From a checkpoint of a small image classifier.
Training: adamw at rate 0.0019, 3300 steps, held-out accuracy 88%.
Rows from block 9, named by matrix and row number. Each number is 200 + 40 x the weight over its row's rms, rounded and kept within 0 to 999. All counts start at 0. After the name is the row's rms in percent of the matrix's.
# b30: branch 2 3x3 conv (model.blocks.9.b3.0.weight, 102x68x3x3, standardized in use), inputs 56-67, a 3x3 kernel for each
b30.6,097,121,127,112,183,206,193,183,252,213,248,239,272,238,271,236,242,187,182,200,205,221,146,200,198,193,194,208,258,220,226,192,231,202,148,197,200,181,171,201,286,138,116,189,165,267,188,169,209,210,126,167,183,198,159,204,139,182,138,198,192,228,257,246,252,167,186,84,213,197,130,138,279,193,211,176,211,231,241,142,210,192,238,218,172,175,230,263,274,212,228,144,214,223,154,200,148,179,233,211,154,194,202,197,272,161,190,168,222
b30.7,093,188,189,146,161,183,194,199,111,241,193,271,167,182,166,291,238,179,278,259,193,211,179,219,184,201,196,218,160,168,150,224,208,221,246,151,192,146,141,214,141,132,216,212,144,262,142,209,234,243,177,153,182,197,209,247,188,131,182,151,139,69,209,184,244,226,236,177,170,193,231,207,172,233,185,219,220,217,234,160,195,219,201,183,192,124,146,152,165,243,224,239,187,161,191,132,195,165,238,225,219,183,240,185,259,239,152,192,240
b30.8,097,164,120,114,201,177,191,168,178,149,255,240,246,197,221,220,195,160,164,229,171,176,166,191,194,131,207,239,207,195,145,216,179,137,234,152,159,157,228,211,118,137,239,191,116,134,219,161,202,221,155,197,217,258,243,258,195,192,166,169,189,176,168,159,200,195,211,229,220,219,310,207,256,191,212,128,258,231,136,349,283,214,225,210,157,147,217,176,189,219,197,258,232,230,179,168,225,168,180,202,123,149,136,169,182,245,285,252,243
b30.9,104,187,149,139,268,124,133,321,144,204,180,203,200,187,232,249,162,201,184,164,201,176,207,191,203,312,188,210,213,226,248,162,172,205,128,186,144,250,243,126,228,172,166,192,191,203,148,226,245,141,143,170,174,208,216,197,146,221,251,175,155,287,182,166,217,220,196,172,125,174,157,209,143,207,191,245,210,185,210,175,184,174,194,149,159,223,163,206,220,209,200,187,160,171,223,266,211,311,179,184,223,156,160,231,182,191,184,146,159
b30.10,092,127,220,171,236,160,160,203,263,205,208,152,220,183,140,194,260,148,254,205,144,209,156,234,176,158,231,218,97,169,162,155,261,264,148,165,212,203,71,223,239,200,135,172,255,282,191,199,196,217,250,221,188,210,234,184,137,219,155,197,185,218,236,135,249,217,134,209,210,239,186,177,159,258,139,185,239,146,236,140,256,213,163,202,210,231,220,249,265,215,215,182,103,156,202,150,193,207,217,221,175,185,228,180,230,217,211,173,251
b30.11,097,196,178,139,143,151,104,109,139,176,192,168,130,195,218,209,218,204,194,140,223,244,259,173,198,189,239,165,229,208,216,232,145,250,254,142,184,175,197,223,200,252,323,185,185,243,184,234,178,197,198,158,168,187,144,190,189,176,114,117,202,184,135,152,159,194,243,189,178,178,169,164,197,191,213,210,226,212,173,187,140,159,162,238,228,165,221,253,254,249,222,163,196,194,198,188,220,183,246,207,178,247,194,178,238,174,200,228,140
b30.12,100,193,124,175,163,192,200,189,225,284,201,183,191,203,244,205,194,252,228,159,187,152,161,196,152,211,212,204,132,139,220,289,130,194,284,170,152,153,194,289,156,280,268,179,109,187,218,215,158,233,216,135,172,211,245,165,233,241,215,172,214,169,206,232,207,185,211,234,158,189,310,216,229,223,222,154,179,213,113,184,260,232,169,169,178,233,168,185,177,210,237,232,205,145,149,199,267,259,226,246,169,200,171,231,186,158,244,288,129
b30.13,102,213,236,246,331,152,196,299,241,213,233,242,177,197,148,202,208,201,269,169,201,191,206,206,193,252,188,226,177,174,193,202,203,258,129,255,225,195,208,158,307,297,143,200,271,129,231,199,242,174,216,271,238,169,193,214,237,224,271,206,196,223,187,168,210,239,195,155,218,220,201,208,179,227,199,252,187,162,156,122,192,194,270,232,214,177,185,182,242,191,208,225,266,220,226,234,153,209,153,178,213,181,189,172,212,268,219,183,271
b30.14,111,216,201,228,304,272,141,233,235,167,147,208,158,195,219,249,204,174,177,168,139,218,290,211,140,225,248,148,199,225,235,196,177,225,193,163,189,218,238,275,145,234,287,139,90,175,239,241,236,137,151,232,86,227,257,168,128,162,173,188,166,237,214,196,171,140,193,170,161,149,224,198,254,196,233,213,180,221,176,162,179,206,213,233,123,234,226,192,273,226,230,168,151,130,195,198,217,187,196,158,200,235,200,239,229,160,188,199,175
b30.15,095,220,137,159,227,215,113,159,209,242,102,157,231,163,222,209,190,206,267,232,225,142,212,157,143,131,190,139,202,147,234,110,194,232,192,209,241,184,222,322,173,179,219,152,173,208,226,161,166,164,220,234,232,191,195,180,241,263,166,182,230,158,162,214,184,238,222,192,168,174,224,235,137,182,272,199,132,203,208,197,183,123,118,181,185,204,133,149,131,257,128,223,155,210,215,193,284,183,227,209,139,303,257,252,270,201,225,224,184
b30.16,104,146,147,204,163,193,235,202,187,243,203,162,221,194,197,165,104,236,205,160,182,207,245,195,218,204,221,218,184,160,169,217,204,199,220,190,186,159,190,194,165,247,250,194,187,299,173,209,227,237,235,279,216,271,248,210,241,179,267,194,234,134,250,240,121,173,212,236,225,250,238,242,309,201,151,173,192,210,232,226,278,268,125,193,190,188,171,184,204,172,266,183,203,172,209,179,219,156,191,228,183,171,180,208,155,226,261,253,216
b30.17,102,199,183,301,232,163,270,267,259,207,173,168,121,201,228,212,149,207,217,164,252,217,200,196,244,251,205,198,200,154,251,205,199,286,165,156,158,200,224,228,286,226,203,133,150,238,164,286,242,249,235,179,186,216,187,194,218,283,261,294,206,230,174,202,170,224,217,225,156,132,303,181,170,218,261,247,230,187,178,199,117,200,224,150,217,188,154,169,179,179,263,172,204,223,191,173,159,207,151,206,232,188,183,132,176,167,176,292,186
b30.18,094,226,165,196,144,213,248,157,154,234,244,196,179,206,168,163,205,258,236,230,170,180,141,246,185,176,159,202,126,218,234,209,244,215,197,190,81,256,244,209,103,220,195,237,113,215,150,209,210,186,199,145,203,165,125,172,160,222,212,266,244,180,163,163,149,126,119,208,240,217,225,159,231,139,208,179,246,177,185,202,217,196,220,222,179,192,167,177,225,253,208,210,212,305,170,219,212,211,218,198,191,122,177,205,256,133,197,213,207
b30.19,108,198,113,235,272,199,234,265,205,217,127,179,184,129,127,182,153,238,234,220,206,219,191,158,137,269,254,192,190,105,149,205,165,260,214,218,222,176,210,153,204,271,256,136,181,216,163,146,200,173,238,203,188,254,189,200,130,224,208,198,206,210,222,191,155,173,158,225,204,239,262,225,276,159,232,148,282,264,184,173,236,165,233,167,194,195,185,176,201,162,226,162,119,211,181,164,222,178,188,145,147,235,216,227,215,199,291,324,280
b30.20,097,217,184,196,149,154,175,156,233,111,167,193,261,201,195,182,227,212,175,230,178,140,120,240,220,122,145,199,224,233,203,194,213,129,178,235,216,152,237,367,208,146,156,232,214,162,217,252,202,245,226,200,243,208,145,171,232,167,166,165,188,109,188,135,174,199,180,211,182,219,175,137,176,226,181,208,215,153,216,213,219,254,219,246,252,210,192,194,242,253,220,189,176,150,196,193,195,206,137,164,248,189,247,253,181,199,224,142,217
b30.21,090,139,148,157,182,244,206,213,243,194,160,186,196,188,226,177,157,187,161,221,211,178,209,216,226,222,237,236,253,135,236,138,180,137,142,161,264,140,234,247,194,202,213,160,161,217,217,242,193,129,179,177,192,231,242,122,212,233,165,207,280,225,265,293,167,155,190,203,203,196,181,108,171,226,214,209,215,215,168,192,150,222,169,163,132,231,194,198,266,240,162,175,183,180,182,222,215,206,242,232,183,247,188,173,252,242,199,149,166
b30.22,108,277,183,213,271,208,173,231,237,178,182,223,229,179,240,255,168,253,197,217,248,209,259,206,226,198,210,167,164,267,191,196,173,193,170,239,234,224,253,238,210,200,170,217,195,240,206,271,213,194,208,205,242,227,205,258,241,334,291,218,170,237,220,158,189,192,157,189,182,157,210,147,162,145,235,154,130,157,186,184,228,197,180,171,212,196,185,147,125,156,199,251,236,285,261,247,172,208,164,181,292,248,210,163,201,179,183,223,212
b30.23,097,303,208,173,220,143,103,355,215,169,221,190,205,217,231,190,204,179,171,180,223,166,194,169,169,186,202,194,176,142,178,280,265,199,149,213,175,202,211,211,196,152,154,179,146,122,232,221,218,142,225,245,159,195,187,201,159,177,215,134,122,244,221,159,299,159,267,210,199,181,121,164,216,228,196,221,150,181,237,201,182,193,206,223,154,332,214,204,256,204,261,240,208,196,247,149,186,284,185,170,211,203,252,177,193,237,211,126,202
b30.24,110,264,146,141,315,241,208,355,209,254,120,197,182,180,206,142,216,186,258,202,178,191,217,174,194,195,236,217,186,210,178,160,241,217,155,201,201,179,187,201,191,154,197,210,221,171,183,202,160,156,171,196,147,187,228,172,174,156,192,198,131,251,273,202,260,204,217,159,155,165,154,239,224,170,117,178,127,121,190,165,154,243,274,204,173,271,229,209,279,149,284,181,182,158,191,243,196,277,247,193,184,211,249,140,170,170,178,211,211
b30.25,107,149,205,170,171,154,225,120,216,280,180,186,213,174,203,190,170,172,137,222,204,179,267,195,158,195,177,261,139,213,256,159,232,186,148,184,158,158,233,291,147,220,271,125,173,184,182,217,253,175,177,252,200,204,198,182,171,186,140,199,194,217,268,246,211,171,227,285,249,207,230,265,227,252,149,261,227,210,268,255,293,249,220,140,174,126,154,178,165,165,162,158,172,219,145,219,230,222,171,226,210,222,282,229,230,221,219,243,262
b30.26,104,172,228,214,232,242,186,262,296,189,183,198,180,132,224,214,190,185,301,165,176,229,228,178,223,237,245,197,167,175,241,179,235,237,122,137,166,183,210,239,161,205,227,222,129,178,196,141,260,204,209,262,110,204,205,206,140,185,249,240,211,178,255,182,173,220,251,182,259,185,154,203,219,175,174,242,67,143,192,149,207,274,247,215,168,249,192,171,246,182,194,219,215,126,195,171,204,266,186,181,169,192,231,168,197,234,124,258,228
b30.27,091,248,256,164,195,205,237,204,221,233,224,180,228,159,227,182,101,151,181,200,221,149,136,268,141,197,218,212,249,181,245,267,231,152,225,225,194,201,195,317,226,69,149,191,253,178,151,245,160,204,214,192,123,214,196,256,150,245,186,184,210,213,217,209,188,237,212,163,207,177,158,138,178,284,179,230,186,181,246,173,158,261,208,200,222,193,168,193,143,207,204,175,192,185,228,312,200,182,265,212,169,234,184,214,173,242,138,155,123
b30.28,108,242,135,172,259,242,143,350,210,230,228,198,194,158,196,200,173,250,210,155,166,189,200,192,192,275,261,193,207,271,230,154,202,185,165,228,178,188,224,198,116,191,171,173,188,196,203,217,180,187,200,226,189,261,211,176,214,145,240,246,146,240,239,202,269,227,200,232,225,209,154,210,223,258,202,140,210,207,209,187,240,190,245,153,146,305,204,261,274,207,221,194,146,172,217,237,211,277,217,225,203,191,180,138,154,190,133,148,207
b30.29,094,281,212,161,244,91,139,183,217,118,168,235,219,206,223,180,213,172,233,232,215,224,240,190,221,237,163,230,187,181,182,143,154,209,211,237,201,278,175,207,219,212,160,194,197,259,201,161,241,164,148,207,240,231,180,277,270,226,215,157,179,120,166,165,181,224,182,247,228,189,208,229,225,154,168,204,225,157,209,219,213,231,259,222,177,210,195,108,208,223,182,190,187,254,271,161,185,235,139,99,201,250,268,197,216,256,222,232,236
b30.30,110,194,149,197,151,146,195,103,128,248,225,196,149,184,189,148,221,188,198,233,251,250,256,169,171,235,276,190,216,138,189,205,178,238,247,245,254,136,149,215,148,211,262,177,190,235,153,219,230,212,251,275,224,258,208,208,165,248,175,96,240,126,180,233,181,163,223,218,182,286,235,206,217,172,286,228,195,252,190,267,280,224,207,228,199,190,190,201,222,217,193,212,200,183,184,119,232,157,177,223,178,215,140,183,229,282,198,220,207
b30.31,098,173,169,170,205,239,172,227,208,267,212,246,289,182,218,172,233,122,271,185,207,182,242,163,192,167,240,208,192,201,212,245,292,167,129,208,150,173,134,210,160,128,134,165,192,146,113,237,230,201,234,240,221,187,197,210,213,223,232,201,166,183,181,276,259,136,190,162,229,248,120,180,228,230,212,240,212,208,235,197,218,191,234,211,185,208,246,170,311,172,252,121,213,177,148,181,184,201,224,149,248,183,189,223,179,175,146,138,246
b30.32,105,218,173,169,194,175,272,138,178,221,171,182,165,174,177,246,199,167,171,250,210,173,228,231,151,151,156,224,113,178,230,143,147,303,150,158,144,173,190,245,72,206,234,124,108,202,240,222,230,168,208,201,150,259,223,235,171,270,161,145,166,211,165,254,196,208,202,174,278,214,275,202,175,186,232,269,200,185,226,234,190,246,211,170,176,228,173,221,184,189,177,199,176,171,155,228,278,181,171,217,163,210,253,227,246,223,258,188,216
b30.33,112,121,179,165,293,169,125,362,285,214,243,251,214,233,235,208,167,199,232,218,221,195,177,127,173,170,203,202,172,207,225,211,240,170,163,186,205,221,199,143,221,204,207,194,143,176,207,223,202,153,189,217,197,178,194,166,165,112,177,187,161,292,256,188,238,294,240,150,170,199,203,207,213,196,226,227,150,224,195,196,194,211,155,132,164,263,232,176,327,228,199,161,160,208,173,187,148,310,216,312,257,196,227,207,220,178,164,138,179
b30.34,103,190,251,235,122,126,184,164,156,216,228,160,202,153,199,186,199,166,228,209,273,201,169,258,184,172,186,259,186,168,208,237,222,203,188,229,242,114,137,205,74,202,205,180,269,209,162,180,206,173,286,224,207,254,254,211,157,182,179,170,251,224,102,195,213,211,188,215,236,237,231,176,288,87,207,277,247,176,222,253,181,284,151,191,208,230,194,145,146,185,165,172,219,234,173,201,119,244,170,177,163,145,201,244,207,225,248,255,245
b30.35,109,118,237,136,119,148,157,152,143,188,228,204,159,217,186,207,289,153,194,245,172,193,191,229,215,140,145,230,142,233,256,238,210,182,127,213,167,171,165,171,181,171,198,280,97,209,238,195,217,182,268,213,260,260,251,231,188,143,138,147,159,149,150,219,235,217,263,218,226,261,204,239,211,268,235,239,249,180,206,202,220,218,188,246,183,183,266,252,159,242,184,181,208,215,175,170,216,174,189,150,232,208,177,238,224,193,230,204,240
b30.36,086,185,134,261,249,155,248,145,195,123,300,160,181,161,176,241,194,240,235,263,251,137,173,189,220,216,166,177,161,224,242,246,194,198,287,168,164,159,195,204,223,207,246,189,200,300,158,226,200,189,179,269,254,225,198,135,234,245,149,112,171,216,138,223,205,235,165,234,202,210,216,161,175,172,161,181,251,207,256,221,184,246,183,193,254,202,267,167,205,176,223,213,221,228,290,154,216,206,154,157,183,232,180,161,198,198,212,260,229
b30.37,090,179,252,219,106,181,211,145,216,150,227,197,213,161,236,222,253,94,231,224,177,184,179,246,220,194,236,193,167,252,244,209,248,308,209,200,206,240,223,219,238,167,205,227,138,214,226,212,186,166,184,153,179,159,204,188,171,168,177,185,191,114,168,208,160,168,178,244,238,166,193,173,196,228,185,176,186,137,189,215,126,248,172,187,143,191,223,125,266,238,166,186,189,204,177,187,199,179,156,154,195,137,126,246,234,303,265,176,236
b30.38,092,103,190,197,211,171,160,260,230,170,238,177,205,256,214,226,231,271,153,154,160,212,168,161,194,189,177,186,227,186,177,236,245,210,300,185,193,169,223,199,207,209,186,216,154,191,259,161,189,147,207,182,159,191,183,170,176,189,185,170,189,161,131,131,211,183,162,140,170,124,182,185,135,145,124,229,154,128,236,173,186,187,180,195,207,203,258,219,215,176,183,234,244,179,248,200,188,187,210,235,266,147,197,293,270,195,243,152,200
b30.39,090,255,142,237,120,98,152,155,136,260,251,252,218,231,131,275,148,155,264,246,291,196,221,237,217,219,192,177,178,234,199,190,219,270,173,201,147,214,195,241,251,151,278,184,162,262,139,89,241,216,208,279,166,207,199,187,143,234,135,159,188,192,180,244,187,161,156,161,255,271,142,243,231,192,120,257,169,183,219,254,247,251,205,204,190,230,187,184,178,231,240,172,210,192,184,139,107,191,191,193,111,219,263,173,211,257,219,238,226
b30.40,094,131,117,215,171,196,103,278,373,148,208,178,196,142,196,124,186,282,249,198,132,164,181,254,162,199,185,184,252,208,179,214,195,187,198,220,157,158,230,152,226,165,201,230,210,231,185,185,205,222,202,166,238,194,205,125,166,214,115,163,220,194,309,242,221,174,231,143,186,226,162,196,227,200,230,155,155,203,147,130,231,158,207,175,133,280,286,324,180,234,218,210,163,217,182,111,258,211,258,261,193,221,197,181,197,237,167,191,192
b30.41,100,188,213,155,211,206,227,271,238,264,195,254,182,191,149,218,150,67,184,185,228,214,256,245,246,270,204,234,178,156,176,195,211,159,274,157,173,274,177,197,184,103,285,208,190,192,199,225,242,206,214,234,176,122,187,219,150,133,257,194,246,192,181,280,152,237,234,153,211,149,200,202,129,168,199,194,163,184,222,118,133,183,187,187,237,131,194,300,188,211,205,300,244,177,254,134,195,222,269,223,208,158,206,208,235,219,157,195,153
b30.42,113,178,218,249,195,175,178,257,285,253,185,126,217,177,172,166,249,147,138,187,216,240,223,196,207,173,200,177,212,171,229,157,160,197,183,151,214,289,205,253,233,238,150,243,153,151,211,180,234,177,170,155,223,184,223,218,316,270,237,295,211,188,242,214,225,152,208,203,150,181,172,152,150,174,195,251,143,191,188,164,142,142,209,224,218,178,139,189,148,186,206,184,166,174,213,190,205,203,199,203,226,248,168,220,180,155,184,162,202
b30.43,099,167,114,196,234,160,143,207,310,219,200,179,271,247,199,149,192,217,202,150,160,193,202,173,189,105,232,202,189,163,253,235,271,213,152,123,181,175,241,339,195,163,211,107,154,149,198,137,211,176,191,233,195,202,157,176,171,186,212,216,127,203,280,194,265,180,205,177,243,218,161,230,195,231,227,280,227,137,269,98,223,301,175,198,151,205,121,169,273,185,233,189,243,117,173,186,196,225,242,289,185,239,224,248,157,223,135,217,169
b30.44,099,156,200,182,141,214,282,229,221,247,206,207,273,251,106,170,246,195,200,171,141,215,214,179,238,206,244,261,197,209,270,212,193,185,213,202,124,224,256,198,110,195,149,171,193,187,244,164,205,140,161,232,152,168,223,225,176,214,204,268,201,188,233,205,177,254,220,212,198,193,142,166,190,177,234,229,141,224,250,135,175,191,179,213,206,222,172,261,197,193,146,259,242,204,188,224,211,241,244,195,265,232,247,175,200,148,106,140,165
b30.45,097,110,144,151,126,248,227,272,219,187,214,203,206,149,213,184,200,170,192,166,183,253,183,175,245,179,210,228,257,275,270,190,206,202,156,178,201,162,225,191,187,126,175,185,188,166,178,203,194,228,186,181,232,217,211,157,129,123,228,148,219,213,237,229,185,191,222,189,201,270,169,211,238,200,233,215,158,195,221,172,249,233,168,147,182,208,263,231,265,268,314,170,162,178,172,178,188,260,247,270,242,235,186,168,229,194,111,154,196
b30.46,106,188,191,264,231,171,200,186,229,197,172,186,226,217,145,226,209,155,197,112,150,178,189,148,170,237,152,202,144,195,197,196,290,236,154,195,256,229,184,149,223,212,101,224,241,195,234,226,185,302,202,258,192,240,195,223,224,209,263,169,150,212,225,155,253,237,272,268,269,237,150,202,162,218,210,241,280,205,245,315,281,220,135,144,257,148,200,223,219,140,195,151,140,110,228,166,199,257,184,212,256,188,222,251,247,207,225,220,272
b30.47,095,181,113,237,182,201,159,160,244,253,236,186,175,190,158,170,154,226,173,261,187,230,211,260,192,211,166,145,252,109,154,233,118,193,174,159,132,185,189,156,203,241,296,239,241,144,149,194,246,162,201,191,216,195,166,191,193,214,141,162,159,183,180,223,177,219,198,249,221,163,162,287,190,170,219,155,204,208,193,207,226,189,241,194,239,245,271,246,233,210,285,255,212,158,183,213,231,135,79,211,146,172,164,205,176,202,251,266,167
b30.48,091,161,191,201,221,131,191,171,205,202,187,189,172,209,176,182,227,180,169,221,221,227,212,245,181,201,216,157,271,239,175,175,175,142,219,180,195,187,196,131,222,186,202,166,246,282,229,278,275,187,201,163,185,180,138,174,199,122,198,207,223,160,133,148,156,167,227,165,218,148,229,168,218,207,221,214,195,184,213,169,193,257,163,182,275,174,112,237,171,202,120,217,250,290,210,262,213,213,208,188,153,163,190,181,116,188,170,256,241
b30.49,105,256,153,145,306,169,99,385,188,199,191,207,242,189,216,191,201,234,281,201,207,178,246,216,206,262,236,166,155,214,205,172,259,207,137,201,233,109,198,207,139,171,168,192,178,154,206,219,235,198,182,219,146,228,232,185,193,129,210,176,159,236,238,155,210,295,225,165,207,193,170,235,216,207,212,239,164,177,185,132,192,252,258,196,148,284,184,159,241,216,197,166,216,189,279,242,210,300,190,167,188,239,192,162,171,311,127,138,223
b30.50,096,195,239,112,119,279,172,156,153,211,248,213,285,249,180,193,143,216,256,178,160,164,197,252,227,134,216,169,197,198,247,167,153,214,227,182,181,156,162,219,198,171,240,232,193,179,151,244,179,189,199,127,199,252,188,202,174,142,170,236,96,232,228,172,143,143,198,242,192,229,186,206,256,245,229,189,171,207,211,162,176,219,222,238,223,251,240,186,189,236,208,202,242,228,193,255,202,162,196,226,241,228,226,207,186,102,205,166,215
b30.51,099,162,156,260,233,196,140,322,261,129,112,146,190,181,174,203,206,173,213,198,199,238,258,230,189,224,257,210,201,227,207,207,143,180,94,147,177,143,214,159,162,153,137,166,234,205,212,188,230,210,195,163,164,176,169,214,158,246,236,200,223,218,225,253,201,216,266,191,185,163,167,234,160,245,228,269,199,192,180,159,170,156,209,192,186,246,217,131,224,182,258,237,271,224,203,236,181,170,209,254,277,199,168,220,223,219,168,196,230
b30.52,105,157,203,247,174,233,223,219,158,224,219,218,235,136,193,172,182,143,171,119,234,179,218,247,190,132,233,170,228,241,173,191,201,166,149,184,167,227,207,166,151,239,287,162,197,185,215,273,217,161,243,214,174,191,172,219,230,192,153,235,210,197,226,182,115,246,202,191,194,215,159,243,197,202,154,215,195,200,124,81,148,96,189,157,293,176,201,262,178,251,187,230,194,181,201,237,198,253,205,215,187,233,159,186,249,158,165,202,104
b30.53,090,283,197,192,186,170,184,171,294,273,152,195,200,292,229,162,214,239,162,250,201,253,222,220,243,209,217,168,200,184,215,235,167,137,225,208,179,194,244,248,207,215,179,179,206,190,276,232,259,206,175,173,274,222,137,180,191,204,185,239,218,187,201,153,261,139,232,253,240,223,243,176,131,205,207,161,250,208,185,204,245,180,196,225,131,190,263,257,155,273,236,177,218,274,199,198,215,214,218,208,230,228,227,221,313,179,243,141,179
b30.54,092,145,204,305,156,259,179,224,194,256,164,183,184,219,219,207,249,175,137,125,194,302,229,143,173,242,218,155,201,198,293,183,248,240,119,185,267,224,219,173,254,213,143,174,225,137,215,164,185,215,194,211,204,189,219,138,282,171,205,232,157,217,246,168,183,202,170,164,206,179,252,259,212,192,205,257,208,142,209,238,161,169,217,200,172,166,191,154,190,205,202,193,242,206,205,158,183,251,134,167,279,220,209,158,149,181,249,182,187
b30.55,096,194,152,163,218,211,204,256,269,253,156,195,212,178,190,181,236,129,166,196,172,143,136,218,246,169,193,156,185,158,204,213,208,215,169,179,199,212,239,268,197,149,177,229,158,181,143,154,154,134,185,219,189,154,245,139,234,150,156,232,136,196,232,225,264,246,208,248,222,215,221,237,248,219,156,194,243,211,239,183,169,258,163,179,151,233,193,118,254,192,182,176,159,210,199,244,198,215,232,171,210,241,225,171,223,280,213,214,277
b30.56,102,260,197,123,317,218,192,283,217,250,192,202,232,187,198,223,200,241,152,182,161,199,224,227,165,238,283,178,218,157,149,98,230,282,159,167,211,264,192,158,153,258,214,184,204,159,194,219,265,157,164,201,206,254,205,168,204,197,293,236,192,201,231,225,222,265,212,245,194,198,148,180,277,243,242,181,222,197,153,170,211,220,251,285,123,164,165,188,261,186,233,190,193,217,232,158,166,195,200,164,254,234,256,202,216,189,175,155,251
b30.57,116,282,179,228,311,148,124,361,273,219,239,170,224,194,167,236,214,230,220,168,173,206,217,186,237,235,211,216,202,253,237,176,201,219,150,209,206,219,201,179,181,231,183,188,240,222,217,238,205,148,169,197,232,201,277,195,172,182,241,216,170,252,175,128,213,208,152,188,171,160,223,193,207,205,168,202,127,194,170,235,187,162,157,144,177,263,193,191,187,146,227,203,216,181,288,199,176,312,204,206,224,240,161,165,149,171,202,214,234
b30.58,097,195,218,281,168,238,200,181,226,168,206,222,166,109,183,119,252,175,173,229,217,232,148,159,224,169,141,186,111,208,247,221,205,249,148,173,274,212,182,129,254,191,185,273,269,195,290,187,265,218,188,163,176,177,201,185,241,193,180,225,221,242,275,157,107,225,207,256,197,230,269,161,195,213,223,158,226,170,178,170,160,208,198,169,153,208,173,186,129,160,177,219,222,207,240,274,205,185,244,214,212,201,207,201,185,179,204,187,177
b30.59,096,245,174,214,86,205,193,182,188,131,245,241,214,327,218,201,203,179,188,192,204,191,286,151,226,232,161,204,195,173,102,222,145,181,215,174,263,180,193,224,206,181,296,210,260,185,189,208,247,167,209,231,228,261,198,203,150,206,164,115,208,143,208,249,241,202,177,145,177,254,216,240,251,138,176,197,220,216,188,258,161,217,167,222,204,153,196,182,152,227,136,220,171,200,213,175,162,113,254,210,146,209,178,278,206,231,246,162,253
b30.60,105,242,157,210,244,230,180,277,260,132,219,151,203,145,162,174,146,204,241,123,227,212,235,233,175,316,281,198,108,213,176,149,200,136,184,160,151,195,210,233,199,210,237,269,172,193,196,213,216,137,239,175,145,215,265,237,183,187,307,231,143,256,271,150,179,222,227,150,210,244,153,141,195,225,273,227,154,189,203,218,178,184,246,196,150,309,140,206,171,192,128,166,220,194,233,259,186,193,263,177,197,237,177,151,219,230,220,217,208
b30.61,099,148,197,214,255,173,129,282,146,153,243,202,274,223,217,192,177,260,209,184,139,169,230,180,147,251,196,157,199,200,211,225,234,162,96,171,166,173,273,233,174,163,170,176,226,169,198,194,144,142,190,238,185,207,225,164,148,200,250,217,189,249,201,170,281,206,202,254,250,231,227,168,228,191,227,189,220,170,177,197,196,201,236,207,236,274,152,227,256,152,185,178,133,189,212,213,181,224,206,180,238,190,235,172,180,214,144,183,209
b30.62,095,267,201,202,231,209,139,313,185,183,179,242,223,136,186,203,188,272,221,243,187,191,218,266,207,196,201,143,189,195,200,177,227,214,127,217,146,209,228,256,205,272,180,190,142,228,194,208,203,191,271,149,195,195,240,179,195,221,215,140,232,245,150,228,213,203,265,149,150,128,196,219,173,181,264,163,241,233,211,202,256,237,212,190,218,175,179,160,182,152,244,184,244,180,190,117,216,208,198,146,191,180,177,206,158,139,166,225,145
b30.63,105,150,168,182,167,162,201,155,185,180,251,208,187,299,216,164,230,198,171,259,181,245,168,174,230,217,195,205,213,182,215,220,161,183,302,125,113,167,115,190,129,199,172,192,234,101,256,218,207,252,239,226,201,176,222,222,194,136,122,93,210,93,151,166,174,277,271,280,202,265,191,190,157,198,324,166,246,193,244,177,204,205,180,135,217,273,247,232,222,190,180,243,168,231,177,180,168,225,200,169,194,197,222,195,241,275,164,156,171
b30.64,106,238,161,210,226,222,211,240,171,297,183,167,152,133,204,161,137,191,193,251,192,224,277,138,152,257,199,167,214,125,175,144,202,201,247,264,247,166,193,246,110,178,261,153,157,205,171,145,237,252,213,228,282,249,214,187,189,240,179,174,290,185,189,257,230,169,229,232,213,229,301,270,256,179,252,192,197,148,193,259,301,287,174,129,180,159,148,198,154,178,208,200,195,204,200,210,123,140,175,197,143,185,202,281,227,217,292,258,242
b30.65,109,246,202,133,299,180,186,329,194,169,190,286,233,216,172,208,206,279,176,229,199,149,264,213,146,300,180,148,290,214,201,187,214,188,200,296,205,190,291,288,197,142,171,175,173,192,185,228,209,205,169,142,224,245,229,202,171,220,227,147,164,187,171,201,248,194,148,215,200,172,207,202,210,181,89,169,165,78,116,159,217,225,251,153,132,227,184,224,195,216,243,184,183,190,207,225,188,302,166,168,210,213,212,215,172,155,172,214,160
b30.66,098,166,235,194,152,275,163,263,211,255,189,218,185,196,177,114,158,163,196,209,181,241,229,149,214,182,218,241,202,182,174,157,129,186,195,205,226,157,147,151,180,172,252,171,264,218,236,264,243,184,202,240,149,180,236,231,208,196,224,203,263,250,250,227,140,182,266,142,185,250,151,225,207,129,300,218,173,221,226,135,182,269,194,139,246,162,149,236,207,258,265,208,261,174,185,182,215,179,218,139,175,175,180,181,209,277,170,253,217
b30.67,095,240,168,139,275,202,183,286,254,238,216,184,196,198,318,167,180,164,142,204,159,133,232,198,198,161,281,213,243,180,167,245,169,217,172,127,214,107,199,326,147,194,189,167,249,263,196,202,227,212,138,211,166,221,202,229,180,203,256,174,137,266,205,165,211,233,226,224,193,176,212,238,154,241,224,186,153,98,181,166,205,238,254,171,174,266,187,184,229,205,269,142,211,142,168,236,200,210,308,238,297,270,167,196,185,141,106,193,175
b30.68,106,197,220,205,326,152,171,230,141,248,237,217,182,181,214,157,155,227,246,160,130,144,248,166,230,271,248,124,190,246,215,170,202,214,229,234,239,167,228,178,113,175,236,162,180,198,124,241,254,170,248,278,191,294,276,236,142,241,191,187,182,241,236,198,194,180,186,240,262,226,165,298,293,231,212,231,184,281,238,273,246,256,225,107,201,86,232,172,205,232,251,197,228,160,193,212,158,207,168,195,179,227,183,176,269,213,192,204,269
b30.69,091,193,243,127,158,185,158,75,229,169,172,214,233,237,168,201,211,262,237,187,237,250,190,251,133,106,127,208,163,177,170,210,159,168,116,159,222,196,194,187,334,273,142,155,214,140,228,215,242,246,251,177,221,160,219,169,256,143,157,180,179,198,160,156,235,197,204,196,209,139,244,135,194,281,216,261,247,240,201,181,211,246,216,240,242,175,203,280,207,176,222,161,165,174,167,195,156,110,184,176,246,197,160,227,155,184,177,187,174